From a checkpoint of a small image embedding model.
Training: soap at rate 0.0031, batches of 128.
Data: trained on crops of objects in photos (Visual Genome), 61751 training examples, 23.4 epochs.
Rows from block 2, named by matrix and row number. Rows with one number belong to one attention dimension. Each number is 128 + 24 x the weight over its row's rms, rounded and kept within 0 to 255. All counts start at 0. Numbers have three digits each. After the name is the row's rms in percent of the matrix's.
# v: attention query, key and value (stacked) (model.blocks.2.attn.qkv.weight, 768x256, the v third), inputs 86-171
# proj: attention output (model.blocks.2.attn.proj.weight, 256x256, transposed), outputs 86-171
v.28 098:135100156137129097095092100153175102155110104112134152129118133153099123121137140146130074137117146110166103117112121117129142100124144076103147131123127130108151099142112187132156132147132124129151108154121142159180111106140141143101157144150147162103188113
v.29 100:131144136143124102150102109150135130174119134137100138089122124123135124162162147126112092140098146146063105132131127098112144138099077110177169128100128113127118157140125131103110127156142123097173129110094116173153154126127129099140120141167144141155125130
v.30 100:129121172096142095138169132112149117076150088096143152105135117143103085123052109166096158135116146099141110133125134105136141193147128094163157129171105083131094129141152078151122106134118127186119105124130161129115113156139121105132125140137132101135152104
v.31 099:135137114166130100177153119133134122113133120119179178103150118139106116111111108151112165073101112127106114141125131147117134146153115156102127160122166126087135097087150124125129148139135076103128147114154105100077093133097191161133132143115096123084164103
v.32 098:155128153093076110123116122125097169113137132128097153133137093133103128153124168131131129119138148115104132112142161134112087120154141096148145136110123109148160131158118152116170141118138160122090135157113156110087119124097146066128114113118155161122112129
v.33 102:134111122127144142124140104126217107079095153119172078148130133096137117133121078110144136164135090154080157123135123140103116122155157095108119148132069181101086140120137139117125125121143133120135135135137154110084120136171089086115132095140112099145142110
v.34 095:099101116104132106151168136157131102112101143152117156165165115154135162153107095150127138112069099137121152130139102147126095134043152095147100166117110145138128117117127123159095116097143117117085147113070139172106101164121152127136155109146141161103105135
v.35 082:114125140130163111117138154123115120130129136118104130103119119126134120123127127121117081083128177162119122105142135142135131113089120119095088154133176102107106143128153096101149129123118138172156113137137121109118123130099162138117063112130144119153148113
v.36 097:118111184096110125122117105137120098141158122130125117136086154129175114153154187135135148090133187105083139153131115117125153119087110109133114152114099133121149134064104141135131134134131145091185150108117138151137152152148141138110106182072152137144144110
v.37 095:146113164152144110170097129124152103157107094112089127122160141116135145112115119142148120108114167098137139104143105156140118127114142110125121138104110140135116138142130090144123166133143126147096171096113185125107122098166131136122144177149166115164107126
v.38 096:078138146115136152158133115169155138156136107119101124165131114105174096093144100103133102148144132161133121119147092126119126120162115134140130143123148090092180151134149130074099150111122123111145129118141147097148119102135118117089134076186115127140148141
v.39 089:129077121105125118138075123162129089101122145107110121141184122123145117153120139089150147108108153136157115112117176159150098060124132124126148093120121084122100128164119107126164135129135133092141106149095145116142087092151134173120127152127155109161120092
v.40 099:122091142142089206141161097124108121140131130146127105095125116101123125120131149150108134134108142119128116153182096159191117153116134125133137111126206149106134143120114095121167158110141162096129133178118091126149105152109147128126124118122114118136132135
v.41 099:096177113124104129125145108131151146114110161142112124101143111125177127109107105106130108090095191113115111152156108106113138136115135106126177137136138099128115148077119126127114172139151123109159153129150131138137139113134128192120099132153149174113110076
v.42 099:148156114125114140154129103094110151140154140137157064107130117155156127161142152155177137129122145107125139165141129133124144168104106161102168110130111152145126128153128125156133165168107107091111109112149125107129113135120099112163119104108130174128070130
v.43 088:142127087137181149099137155138143143109084116163088082104101109142118159166127085124095075122155115095095138125108108086141125145089112091108124162167121137118134159123130142128106119132150103140123101138179098142137098109133109099138166124126124122127124117
v.44 102:150121126144118111117134163107088120136155122146110124113163159129156097140137113137128099154125139177141140132169134070093090141151104140121157169136170136114119146165074156129108119106090127155176158082134096137168125148115145092156088100187128103117131127
v.45 104:116092139119129118144137098155104099138119137154131149082099115139164097096108099088120109175115146125135143136114130161125156107140159150119097076175141135165151160131106131104113139129164119103120112153115152129138122150135094119121080133169160130139184110
v.46 094:142138157150181147148118119126134148113081138115148126132090142113142126135100127097105182159114113135106144118173122113142130137167157166129135149112115100115150161100146088164114124144132156147160131101164114127137134123185160153144170087094138122147086094
v.47 103:167111088092105163122130112111110159143122100103071109138114121092117147162163138107112137151129105100101095149161091153131108155130145127135131144183113119172088092130113097152196127152128114088121167123146131077079100150130153086137136115109089123161141119
v.48 092:133105145100150174123175143175144121089115103120112118144156143099139186127122173156111131136129162137113132121139139081110102131151177119098123142120118125158091094059107149130125129163154130136139108101123107103171118099114165113119107152159112134106096075
v.49 103:133078096159123141144166133159178144143134121096115092125101133072135101125107100185136123157111127111085118157103119161116110143141127064129124150118133128172146115178117151098157143095125119116149163121112159134151118091129144093153132157091162144141118150
v.50 085:104107130154112111121112139159125108151103065106119156095112104100117162103109133097132122152103133146143100117114129120127093149132111115129143127142116114130148137163103082118156116098094131156160105127132123084157087080105154162138111124116119170096078126
v.51 104:091136128195189119191122108115115150120191134131136099120103155141131115154150167142144163103107142157099121119107122150151136128123143119096132105159107111117119106144132110128133083114114095131150139125148117112161096145154121093139091134146111140112169155
v.52 100:150163163153136109136151106098123173146130141141099114089120123160133112143123160125119150165175139154132146129120112125095171149134160122102079139118099104143127117134151118130128134153057109138089111159129123127100131154098128141106153158110106117099115139
v.53 095:140137132100071101151171166088126090102111140114128088138143161137140130162125130068151144159104135094119116151149118157144133100124150178101123126119142120174165156129083122123139145123144157109156103150162135161165136104186108113134121146100120131124133125
v.54 097:138144120164104167100158160147125112123105123105121157156149159131134082088114140079098144138166143127140119108153150074172110160156172101109108111139110118120174123155114134120090089148131170124080096147143123133174108155140120102162148096159145138152160103
v.55 096:107167142137117119159119145133157138162132160122143142129137128156140181130093084124137128134134137156109165139150103083130083105165149136108154153164130146129147131152103132124123106136148171127156126092129150160163126110110126174095136162147116134120151127
v.56 097:127110105151157145137123151138110134113137144162125129097113108136106122113138116122099116118107158143162076106129134121134109138147158135111145131117107138146124136135090095133114164117087110124165122141144113150180149150145178172111141112149121115084129085
v.57 103:108121111121133098139172118140145106123141107116140162148088118176101118124103104156141168110153126101173152117135130107126116143157147099159130130118093152120124122113138123149095097122117117124130138131147113117144133156143136142108102142128099157085142111
v.58 097:124111116108092123139150116136095150151086111123122103138130146140146119139161118140170120163180112107140156119128171146167193119149084122139163147132153128135125104102114138117123140111144152134103135159156105120173136152136143095078100141152103106152156145
v.59 097:125113148148125159132138127112139131083141158158072144101104157157105130120154102120134138134125109149143148191168146130134144100100141093155145138147120118126137142120134103140129125114125124125109134163158172141116129166108123129191141128123144145164150173
v.60 090:138134120166160130116113129162142081112148140128114113104126128123139115123132094166176112078134115112136145088105193119132174125158132097107116124127116120104127100127167151181192159173146145146148111105141106154183095130149107166103133176110140138150152103
v.61 100:122122132161116108126080101167119094118140093111138113174136128150138150121161131129124128098117086121123113138151137135132132100139133154130128113135073111125083092139130130133148170089117125108118121118105120127121115103156153130168102177124140122150157085
v.62 098:137106110128127163155098142116101132117148132103116107145118087130151117092133117105162163168156145130104096160145141150144125133127143177118149132109114135169138117134142147148168162173181108129078125113109121169135100118169140167149161071142137113119145139
v.63 093:099150152136180134115121169136112054137119143112158135162109158131136148136115107128148143115095108111124136114139126158093122141093198140154146142102165106090151120152119144152138122123084081156119101102086137111145097141111082138109142114159163127098159182
v.64 100:159138124126114089110126152143138082129168142118132122170080145105144089138115149153108160171139117122099141121077112132108114125168114150119101095155146119142088121145133115155102103127153101129112081151117127139124119090149091110111085142178135138145094113
v.65 110:138124150122135161134123154099117155105124187132104103144126137094141152114091116135121143120132146123107139125137099118109140151085129135151071114095152138108122160103138164142151092133169058075154132105155149170128101136145093077160110140151163095118129201
v.66 108:072122150108160129119105123118152141151144133108106124116124143133127156125129104130161130150087110082144110144165139076097148116081109112127090131181123115133154160153122125161122141146119130114159130104121155113122119164153142121150138085111122114104138158
v.67 097:123137105113143129163135132151129127107153149127146156091167126151126118095124126113111134088118119130116108136157099101139100125124143123104157135110093118031090146081124160125109104096113108087108123075117106157127113167086136094106162131115133135133144159
v.68 108:107145109155137145139129100123159126113142093158078125135092129094093143155112142107100119128128131113132119205132166100096150118131147138095136182125130117142080095139154108092119070120162129151147140156130138134144101155085141103091152134176115118114159119
v.69 114:100156150127137092087100136128090108146137148145087117101134147145129140128084110092130119115181103123121142125154128133154131111115084132159164122091121133167148124121068128141146117146156113141127111151110130127179117102135120100141138157118136119188078141
v.70 094:111159105147128111144091177127125117127103107128106103132160079126139093126128154132117119134119082117106143112177102130148143134142120130078112153153129147139099148083130142108155154157130156150131121096111122125134124146176119161073089104148139145098127115
v.71 100:113131109126124096144136107136160112113138078169162099118103117170119137146088113124096118143106125096098106132140115177084139107103121147117105167170113092146209098149102111125115158145134111135116144136118122123101144142157163101130088157148094149142169099
v.72 098:133122093131132129165142117102116123111103149143130097111118139162128109110124110152150139157151099145122122149093125126144135140116135166113138133143121112142145166144107116149174127106126122079163158140131110177130155119102129126113110105085127087147157154
v.73 098:126130169103113162119088115096125137114094158119139127110147142168140162126139141143149137173115142090115133164110157116102131097098127158111120154108097144131113135115144138119159110126121125124146108149102192141146153103091146111095113122087127101106120128
v.74 096:137073127152160110085108139090084105125118114136135141139153067121137130148122110126156101092139148110119123139144139101139147137124124151125121118180160157094163098122155119097141133173151105065121121147147148140156128113132136115157146098141111128100155133
v.75 101:113078097117137142139126144115128112089152133139115123136156131129130115148134099140124122125105112135160103166095119147187153142177144167092139141144151139123113153137096132125118069140103103152157112128128112085140137143133143126150158151143100126133159099
v.76 102:175127130128160129105125123149182136098129093162156104102131174074087128149190136121110151106114110147152144125143075123132120087132183111130142104093133134136096123139128103119107132091128091074134173151134104134147117127086098129127138146102163149127184150
v.77 102:104136192138158175094110110132105103134146144093193111174125126110117104138114126113140168167103122165086109144118119110106110138114080156135146155154077131137124092124111103123131137118146130160103122162112082155141172118101179063078116115184117136156104139
v.78 101:154141123086130145123116141131125110143106114108151142136093134101145138139101148169126122117170191097113128123144199179132131102164110105125096115128114116095100179143148139133139145073122139106130148120107138175074160107118135132166072140077124159076145113
v.79 103:159148094133122135132099135114156120144115112137152113158146152119131169075138136144147124122130138137130102122126092170124128114166141141157169106115124128132130154185133134148129105090138156109146141084144148119114100108149149171107139111104129117130132101
v.80 107:114147186121175161125126146086134068105137083124129092170126145118125103107134144115120126130133076142121110155131115114127132143122087128163148169138111083146120151145135141117097188150177117101112086148143104164127115144141109150139112147135135110164134158
v.81 096:102089131061168089103147096122084115090146174089129158171109100115097125155132132111138118118126106167099149140108133089148145145171173112136139113157129155158114122120169121126099100115105145117162106108132131111148094123120089104144130116139129168127137119
v.82 101:096070142141138113141138134122090100132092125122144146077114124110084140086173160113092161138134113113091091105128062098076147169147145092116116131131169103107138096147106116145121126155086111125123150118158143158102081136134134152113120128133131166132134138
v.83 102:153148151138082175128070088107159132164107139164169093104161128101117142116117128122129124131115120124106135099137113167131145155160106117141162158132135128130137160188165141099147138113145147135118093140110135135109091128166104137151098148121121132129127127
v.84 094:104133153123141110130134148138118099120158107140161140133116132150101116137136170175168084146118137149162140111107116112201172144161130137137119143103183138118139093116088134123114140117120143118113167133151106151123148157087102122121121094121191091108160102
v.85 100:134190142114128126103087154101122138144148144082150096115109129117156131101153125155139130153149119141155120107131152133186079107121099112110123131127125122162119146134094124122171094117145149114121127164147120143168144150095154161105115106115151140163137147
v.86 103:121122074147098168127123121116155145130158101166124137123112143143159124121166118152101142111111103118164089096132114114102163116128122126068127109164112146160125105146081102129113121163096140130135156111156124161156120147093118130123108166104087120139160090
v.87 101:074139173146120143146108167118136121079105107139115112159164109148126146108116115140099071142109112124084130130174120113112147143104117131132085116164155156114172123146129140120139113137139100142098073128123092127108140131133123113108137120155113132132115138
v.88 100:186128120122115102101179163117161113129130192111120130157178153171132154096117073109173124123104178152123139127125121127135137160093127131120125091101134132104125121111118108145117147189131092147149117134146132108132134119128143119175094131095145089136149101
v.89 107:095074102138145128119114140173165102128147154097149128149154141124114121129126122141141137147125108121093153124097175129127142119134125182134100148155123169115135113144118085124121107141132134104170148086125143128128159136103108094106135060088159119127132127
v.90 096:136151087126079130134116117119141100166153162087099099140131137094142110145108113145143103162134161139096166124100153126131133119129165124188149144163142132090126126090181132128118139119153136170119104175151136144148131112146172113122117111154113120156101087
v.91 101:165157108109150099122125118154133206118099107117079140128106175169123122151128146135147088113122115088109163111126122128131123092122155179139152140129121106088130089131162123102128098105110084110142128132130122129100157134118087129146122071141117110104146129
v.92 105:113144139138105104129104107130170122153139132130118081160183097136109133092138138115118129130117146068117100136100096122149166167074140143135177106150088101088123174102152122119118125114088127074133157147089145112129151097118120119089139123096099142154131105
v.93 105:091077147135129127165093102078132123123085120112085134178121097127150124127154135115087175130082110162111180118097136159072095113113126130115148070146107109152150178141141122150136102152097132105101050109160139153139120140126140135086110123112084156102101117
v.94 100:142156094175131169107202122150111175190120140137138114127045112098129139129134125108111113129114118114097123129119120104121152107129157116150136191134136129105131106144082080127087160117140160170126124109148133135122153137143139115128138106081149111111138136
v.95 104:127172085098107139133133149142147132143150133082116134132123115157145130103131109098087125146133118141151156147089107104108182120116149129149105115150121066140117104127113128112130138146077123141108129133113130155149137135141116144096092086171136157110104076
v.96 099:165093161143115125113131112106156103151120122143147103110116095137157107139147106138190129178152120100154171122075115125121175143131140173155159147122158170119094120133104129130112081093142140097163112095132153132119107142133163143114122129138129111067168156
v.97 100:153123146157147133119139116140098132132082113136138163110122145168147091151164132120118138109116082121114142154081105118110124100120139108154160142127091113162110151134083154088091141116140085134140126138116124162120071136138117143108100145163163076149135119
v.98 101:134180125165138126151113121131140129126117114162157135131116115121137131156115123088105184112084113142086085155206107139115096104143158134174113103120131122120095115097102109112111160122144111123151120127116163120116107131148167166141142152142136106156089113
v.99 108:141143127088126153167057160141138096151109088143156139128109152115126115130143141112143119122134130084151087115170148148138125118136105125139135045126141127125166136180136095173133131148171108090112115170144177138120146134127098146146150159107089112095112083
v.100 101:127133130104182087146075125190130134129134110122128141092130141151114123159112128118138136149120133128100096110089120124118101126180168182116101137125104134173183129096140162105130130096143153150064125128170124080119132109149091105146123120135102151141102144
v.101 101:109137137142140076145126154159118113112121123150104097135124141136160102128155140146130127067128112176127083132107132118147133120117114144125165136200111151168164118132156108103072133163135146113119117098098155090138123132103126141168094139113166129072130155
v.102 107:126092121136138149079109125155130169124124138149120155129159162171144100125064127089136118129126143122154115135173089103104138117121125140124109089131158145166162122124118125175115161103092138136111125107100148135110120136122171161166116148127129158083110177
proj.28 102:131121135128147130135176166129112115119112152097105137131121130130126124127109135140120136137115111133159132107087120123141150132104180131088180098153102117131086148129077138140103142149105123105161080110082083163114098125120136124098174088079146116133090154
proj.29 102:092120105104130107129138148146126065106119162105130140088144133134139130117083106171099112150146156108081136137121169178106137130100167093116139102170124126118089138125125148143124140139124123151127138101104104150132163144102134126122144075128103144109108092
proj.30 100:148148145130136099101123133134100156131121131118099138124075130124115102171161117164112121133112137138180164116129098138145075098133101124076116131105126109114134101127096117129140110119151158107124143155145152146107135148120158149107146146153113125106151110
proj.31 104:131180113168153111140087133125122138093127140165124085115173171162144147159101121129116136085160116145134161110160140166134120145156078134170121134103192116149123114152107154100120144139158108129121077142129162117141127083112117107122139096092113128084111133
proj.32 106:151172133161144103121133125157127130128172149114134138117120095093128100098074122119154149130142143108083170149158106129127156171133115130180135165098158133125137162122164117107115114170135055134137087121163123106102145107102123170126121157172126145147126081
proj.33 098:111085160146095132152105079110130095128113141144149088085125101131119110129184124098149132134119129109142110122110130105188167137110125156171150105123108133165143092079124147129189144133153109073109115129156126122157147127145147150137141152129109105136107147
proj.34 094:130083108207124161141128159128091097069120179106137142083125138124150143122109108106165133076096112115156115141121126125099111090145127146115136096123114127120118138142102157157099136138157139139136096160047156140073118149149123119134133130120114126134123175
proj.35 093:127141137110136118166134104128165106160114122128148117136168134172110128109085081111146114154138129150123117148137145164108097137126174140177108181133163115110147153139103140090153166128143133146158148122150135122128082129133122104102130123131128110140132152
proj.36 107:154098155116167119149121134137083099113078126134137134121139150124110156162093127148166161132151126145164087119101126124130133143132158111127118148120114135145145122120112159167127120161111123163081148114105104106093123178105115134151137126120133156107141126
proj.37 103:142151133101081188133096148157105140070072119085155074116094132106137100116125125149127111160111119127139141127105134123164113146139079188081117132134107118166067157106157108150159133103129142119153138112099148059130149102134131185181129141140119145126092120
proj.38 093:137104131154116117166123128162172116158121145114101138114109128137126146127127109074133085106117154147150086113132119094113092108133173133125129174123130149064124091148123137132115123118080132111115148094150105120115129148101115124123168094111112158123138117
proj.39 102:087161151104144126146102120105135131133140139135150135110104103098110145119118146144143066130173139114130125117128137056136154147135085133104150123114131122157115132101123106135113129084147136151136127119097129067137122072147171120143099112129105128123103152
proj.40 105:141141108140128083100101143144098102122143145156160126152111178107120150118136145118116100130166144179102113128164129128113113093158159110156139137136132127099145127140099156101157139111116185141151127114151148096077092120125157093099109120188132080163123125
proj.41 102:165084107100123123138093135094104115153157114116121150117154160147132143152108080125150156137138117120104155160119102143112163114112143120122119108117120134135116122162106088133139127116156135119118164179141152123118121111126112101126154117122107071117150166
proj.42 105:135145115124145142089130127122150135110082128146145128119092136149128152149110151104159126106162083098138165137121100142112144116111148108127128144133133145099115182157110133108097137068105129156124124154093099092179117132201119111111105115121131121173098155
proj.43 101:126125140135130146159131135121128088136125104128110132137121195141151146120151100141138162138128104122117154114113124127116091104130133138118141158133139119112142130083150130093126132132104172101174080114125150133125150131108144146124149121139199113140133121
proj.44 103:156164163118116096111089166119125111148142112139089170135140124116111128165143151182113133081110142145068083127116133174059139114122132148113136113121144111106138110141140161170128148118130116128189083135119071118143103063150141089115124145137169120147136112
proj.45 114:118118151140116126139144113135153111170175158127101109130119099141141163062153128146104130112103111129128112123152185089116146129123114105126114127134145138088161149106090080142123150105100079150153139093163119133137165117144103155117123113100147133127105143
proj.46 101:134144114118044103120098145119173158146115141127142121123145164145134117111157138125140104092125121134138136122133132116159128147119152140177143103168144120152140087126162128110113104120126137129146152117143132111103151167099093136109114106096170135103106103
proj.47 103:159102109090129112118153090114154121122163081133105109132139117112125151179185118121123077124082152121132119129143128144119088127171153128129149093101146139088097118122150118153136130134135111123121115118085188145136141162156124121131112117101126109170108139
proj.48 097:147146126126156091138107110151165149104101150167125084126143135115123185140121115107167138137129112126049104110141107103120119155128137101139151134114116133188109155155075074114132098129109141106091140102103133150102116092095155137103134117094136126125141170
proj.49 109:116141145149100142159146105130130126105153141097132139111119129132155118155123123105165110144188106098129134142143107116140124157145138147117163151103157113128125115127117172175059130113140106125131118158096118116105119161133128127127140162163122104152161141
proj.50 089:141137117116104105166139144121140153124135152086091129145120119137114058142100154119148086154117148089142158168099158137091097143112129151111148125108117161109159138134131139147175138095117139100143137155156120129078143128123130117166125099077124102109143125
proj.51 110:150146109122161110136168093112170128116153089136122146123142084146121155082105137145113165093167138129116136133088093137129185148103137143123124145090156139118123104117094130104148153113120155151138138102062163127122129090104109123104138161162128127121117099
proj.52 101:134138110158118168171118099124156119159132122133102098090168087131131127162142115115079093084120098115144110107104164158123113144093115149144083111127078102140144104147101124143099161104087197135129145132138146140134116140156133145129136160113140135117127134
proj.53 094:139142121127137151139137100105136079141144149134117138149151130098124138094130153059115154134133095132161134120154120143089119128111159132118172098151099112130143147112140155116094120118059126123160113185180150137130151145136134161123164125120163146114095146
proj.54 104:146096169155109122112145118153148054109140117068149141123170154138121087108099108082131131112113159126094141145097098133135100114125139149094158174154135120112147149141132114187131140108179146133148105139126149112102144115134167107122117093111072112119104085
proj.55 101:112114147143103096182096112172108123166163111134096140119123174096146113147088111118110154080100128110111118148106127110107129125100158144145119116102137143123125117118145135141084121130129160146131108172147154138105173139093155125156132156111137124114113131
proj.56 102:150119147127101104131132131074111129124101081096151118151132118179112131130159094103157132171139133151100113151168190170133107117143126097108133165125097168104140122153127144124162125137130109146159117154111115107101080105123101101119140134131117104088121123
proj.57 095:121110113151152138108167163160136128122120154109141091137112110115113097136162128152154129107167133170106122093103077156046171128113117154127137151149149119131121117150120119135138129116192142126118107177114124115118138095112112119117124078142118096151135166
proj.58 100:125120113157120117123135136144164098127117180111141142161172120168139132109141089126141119147074100129083138135121171114151152124178205172084137125126181136083127115112148132113077141092138131142112126130085122136171113145134145099149146120093158085136156151
proj.59 102:119073158090128141156136113186122118147109094091127143118143174119120117106147126118105166084150131107142126122170114106111102162156131174106133161131144123094151133160108140148182117150146151118148134106161167090117117148115141147127148158156152095123132104
proj.60 103:151119168108135124099075137128195122126102110117120144142101090093118166124115093149133102146106148105160130147101119094163143080118095120119075098147161145140118126121156112115137129123171161087085163113120124126121137100151139165082146142139165102117108146
proj.61 103:109111105123128134132152096098101132099122131118136108167144118093123131121142147092151116099108142124178111091153133137126150157115067085124126125138143124159129127106129119155145114125143087161159136098108139103147124092148139096120123124138062112154139159
proj.62 095:140095112119099141107142127147150128089136152119129127088149179114134170116144178097144128129105146104163134169180130090137118174125142113114116123114100169105063124126138095151105106128146144112157123112079146095127139126120167113115115145119096129153097112
proj.63 101:154149114178120140145171170081166143155164134117134149119151105078121116172079096145091111169112151165148129108128139167103138127153144158160083085121162094134142112116108165127112123109147103127096151106137185137088138089117105125166122139164139149145156129
proj.64 103:132149125100162131120117172145105127109145136142151147125179117123153108095145126141144122182149121092107109168110158145160136116147124164098087139085121126156129097092133161073120124164144101114126148122148148142133134164106123080124122127119123149086101105
proj.65 108:137121099104127124101131150158148134131111128159177161118085103118140137127149133109160113139145109125096138126101164124115119134108121149107076175110132140126127159144126161145118146152150095104143135096112160123135199091138133109108096127142144111178123133
proj.66 104:104097103123117078150121148122119119153129114095120108139152139142151075109072136100170096117128132127174163097133170105164130109095106101128063121137191133126098124120140155127145148118106125153125107128126102121101124112117122141120127165126092155082140123
proj.67 098:129111134109140132133139111162156140142123165151128163133100094150132143136133106114086068109090139098128143080126118115165127118132091110105123130126135122098110142109137134083180111075122125125129142106124117133143130161111120122084147099149130123135145152
proj.68 102:122136091151124152105129119119141101114160124135108097118117155188129122101122116153131136091118111077115113163147130105150132112118149135133115109150122110161133122138116131146136132128099143126140137126146120155188151132128151121124167117106131151161125122
proj.69 111:117122109163134118139151135121122127143111120132119154141131176156101092161090128178105093126201097101129132138132090125121162147117138094088158154124120175145150133115143135138074125089164138096127095127120141128154139148134080144117164161116110088167085121
proj.70 095:118113129126092162136136133147133114129162163113148094128144152147149115124142141172129147108155052158105156128134162104080179112136120123129162091131138097174095088100079104089130139136126161169144120133115127123111129120115118135139139121182162072130137126
proj.71 100:128159141152143164097115162158140102129147120116095123115159113153142139119147152147116178117115135149111084129104079132139153102133105107132175130113135122123128142083170173131120089131117109130087170093097105167127141106145117140135159107115098133130154151
proj.72 098:102108125106119135092122125168085070098116164108108135119150097095120115123139093063101164098143107118122119110142110150152144147147135097130105159126100096125120120099106131109134127126103147081119108113125133143081146132127120129114114113170104089085170146
proj.73 100:163095157121108117095146159099125119130096106102137130082138117142120114089149150119144151141135165149109118133141118149180136150077123152091127134130131113127167095155116142106125142167132112088104111168134106117101118112182120176128109164119149154114159108
proj.74 093:165148138120160128094126055136134144129116094133106089079137047101107099121111138132169133111124098145104103122120145117142096067098101116146129152099137117137122169100140116169112127119142093173163132152121171100130171149127162132109134098146158077156134154
proj.75 102:119159100172123104100119120153178111109140055146131111133124110119140189109067113159159135079121143151149123142180134105109101173114130128151118167124129121117135092133138112146124136123150114116143145133160096142129151128133139081131116157111146158151118157
proj.76 099:155146129141110120105088161149097124145173123144121113128140095093126155134149102080113139134111131081107126127193114115109137117133113108123071139144097144089117153116167122104123079126132119111131123174147174172148130085145171134092155148145138157109185106
proj.77 104:104129133150140136144149155119111115127119143108181160132148115106136120076129101101148096121161101152122104153138123099125131133082116202128124132112145159133136091170118112132166141140141182119095165145123125146150112161138136122092155139074062121044139105
proj.78 107:165141144140121163125121121179146146134168135120163090117096151113143137113154133138111127173144154178089147122122154158143169104167138145188091125121122104108144129105115123158085128144139090148127172103087160099135134127098127090138122136130157185120108113
proj.79 101:134100131116114140184142134135116196101124145137093136140139094078095137119127130145136126126089104135136122135123125158168130158179102094166091127105105136130178106117124120149130143112119156119153129144143151127102103110113134130118103156146136123107170142
proj.80 105:120150141091160111142112155140154124116151144110111120130114158134098124111143113151092114129092160103104097162142115100132112121104087134103113160138123130140136112097129177119109115159116161131072153135162162175152127148143144090130151148130154098115095151
proj.81 098:138143142097137134158136151104078149124119131125111107123129125105140111086117147116138125124134113099143136131153147110099134105148133153090104123156101112113125080118096136169136126144169135146118148091100138107101154125136157072142109141119126156149150140
proj.82 109:087109148093132109129098180125145105160125114129123141091181127134141132139098138088117144095104118127123143180119127119069129143147114121116127107115145147094129125147085136092147110123118135081150135116144121152096106116116066109141108128157097109107121169
proj.83 099:154109146113108122125126124151156135085128131115129143134158157116140136135175169114113097110095156135094116149145151102161137191166134148135142141135101113143166139175079098109124131132109135129148117150111168157141134034102148143085107127138168102111145150
proj.84 096:092146165133125138106112116144127160151130142112148153138115132119122135086092128122124162092115142124116140143177120116088128133116138123145156140135153105145086165138153134123097139108137081184111143101094165112113115109134074153137098121089078153104159123
proj.85 101:132126128123123116107159099114143162092131156135128146084136115132133084128098114098100129138117090121122164118147150136140113101122139109137111156110076104099140108141105100117103149122106119106116119143170158117146137091137123139123130105099153140122082105
proj.86 094:095108166128124125122088123157107130133117125133125117152134115114134155149133132092120115098139088095135086120066144139111125128075154110087145100128136129130158088079171152136182100140135173124136181151134124116120109134104106073148127135168128146109163128
proj.87 099:112117126131166154101115154108183121109146162107126099110155130123138131125118162146117127114120147117116114138113113113137077170080136166112139120112133110121119132158140105177110154128143121115116150086136108096109138141137104142110119142076198137118089115
proj.88 097:161117139124143161153151117131119096143110127129170134129092132135130122167095113149163132153141187143192108095173168118138148144148136077152113136119155123097092084058148086101121114161128109133161164165131100079093147152081102083139127162085142125129133130
proj.89 103:165121107112142186138132153137149085155085175166133114099150080110130128127111100129141146116114097121189096131169146138155129155142143210128078128131120119132119140124120120123145120126139169159139075106125146107126122139096109136134131098114129192099168158
proj.90 103:100106099136128137154137117117145127131133116102172112114089132143134108102125111113125116161155095083130133146149155147142148144149109147130144140122128128099119119099112151176128151123182166119160138127106154148125108148123159132136125151114152118163103089
proj.91 100:164141127138134152123116111135097177146156143122133146120102124137128082132138161092114155092090106117190146116137119112138091112139143155160156123158104114097088119153103125118139123086137125148126124108070122093142163101106155109139175087124098122108182125
proj.92 101:113110157112203085144149087103140119160137136120153167102163171171150118135173170088118085117106143143111135112128067181122110148134137133128127126147137108123119114131132118139145105106128181120158113167155126152149154111126135080131114086129157132090129141
proj.93 101:109110136121119113144127126105140122132109123138159086142119146097122115119141145157120123139128050114104118126103163149144133115115122143130099117109115137154162090175105096137123084133123113173117153147142104119057165144121135118114169103149137162103116114
proj.94 100:144108119120122149111089134163154135138145135099142165134148116092117138135182120161177106141148110144114147146110108099127140077141130145143060104136145134081141131139085118183129112116120183136146119142185108123174111099126133096140101173124142112134181093
proj.95 111:112110114090087169143108151141144095165072086096138103133103105067130107126145132098177129120152123082126151116119098114149120150115118144105148133135142103142096124122130159112128153123163185137113132143134146121144118120152126113092145118120094139110138152
proj.96 108:131129168148132100108104161188106180121145150148172157137118112120121121121175120099140151119082139160160110100161127082115096139104155138153113140122142110129176135131153139119098096140149164116124107134151112135150137131095141121134134116151151137087112175
proj.97 100:136132111100094140102123170125142144114109082137123144092163107141101134116154123111100135125060115109141087143111127134091117117099121088134125135120081126134125154129084102124129136107110115099163167161071144142131118123140101132162129126148143146083135141
proj.98 110:136124140150080151130133142140135122092149155121128126122137145132154114137149137136140114141152144154129107120101116155117132105110101115080097099118127111138157137148157142167102119120150117109105172098094102142136149181123142140105118136179145102171151135
proj.99 110:146187146113139090134154101120161141086136134119141147105131108178104101155132193121136093157125099116103100124116126101117059126145120125138153108108135140131133153139165120120131145134151112112102147147151129138086113104139133159141114122125159171113144105
proj.100 100:088106169117129155076091141107129097105145156141148108118134130109114121125116138144110124146111111124136152118126147119162105146100141157145158170129137153117133099130064144114160143076125140176127104112115105096085170159143143096166112162087123132164150104
proj.101 105:112112124121119129183084105075105148086125095140148139147102109129123120140152171148135091110163095129152118161139070116081048159101132107151165167134112144161159154144122130115163111138180117104131096088092158176112130127118128115122153105148145089106180160
proj.102 107:146150134150097127136122122087137180087125139129149141094101168103103128106121137174113152114093146140129163116120133083139118165148152129113157134100167124173119124108151112095140107110150117109121178138123168122070158176105120104120133154118115120109158151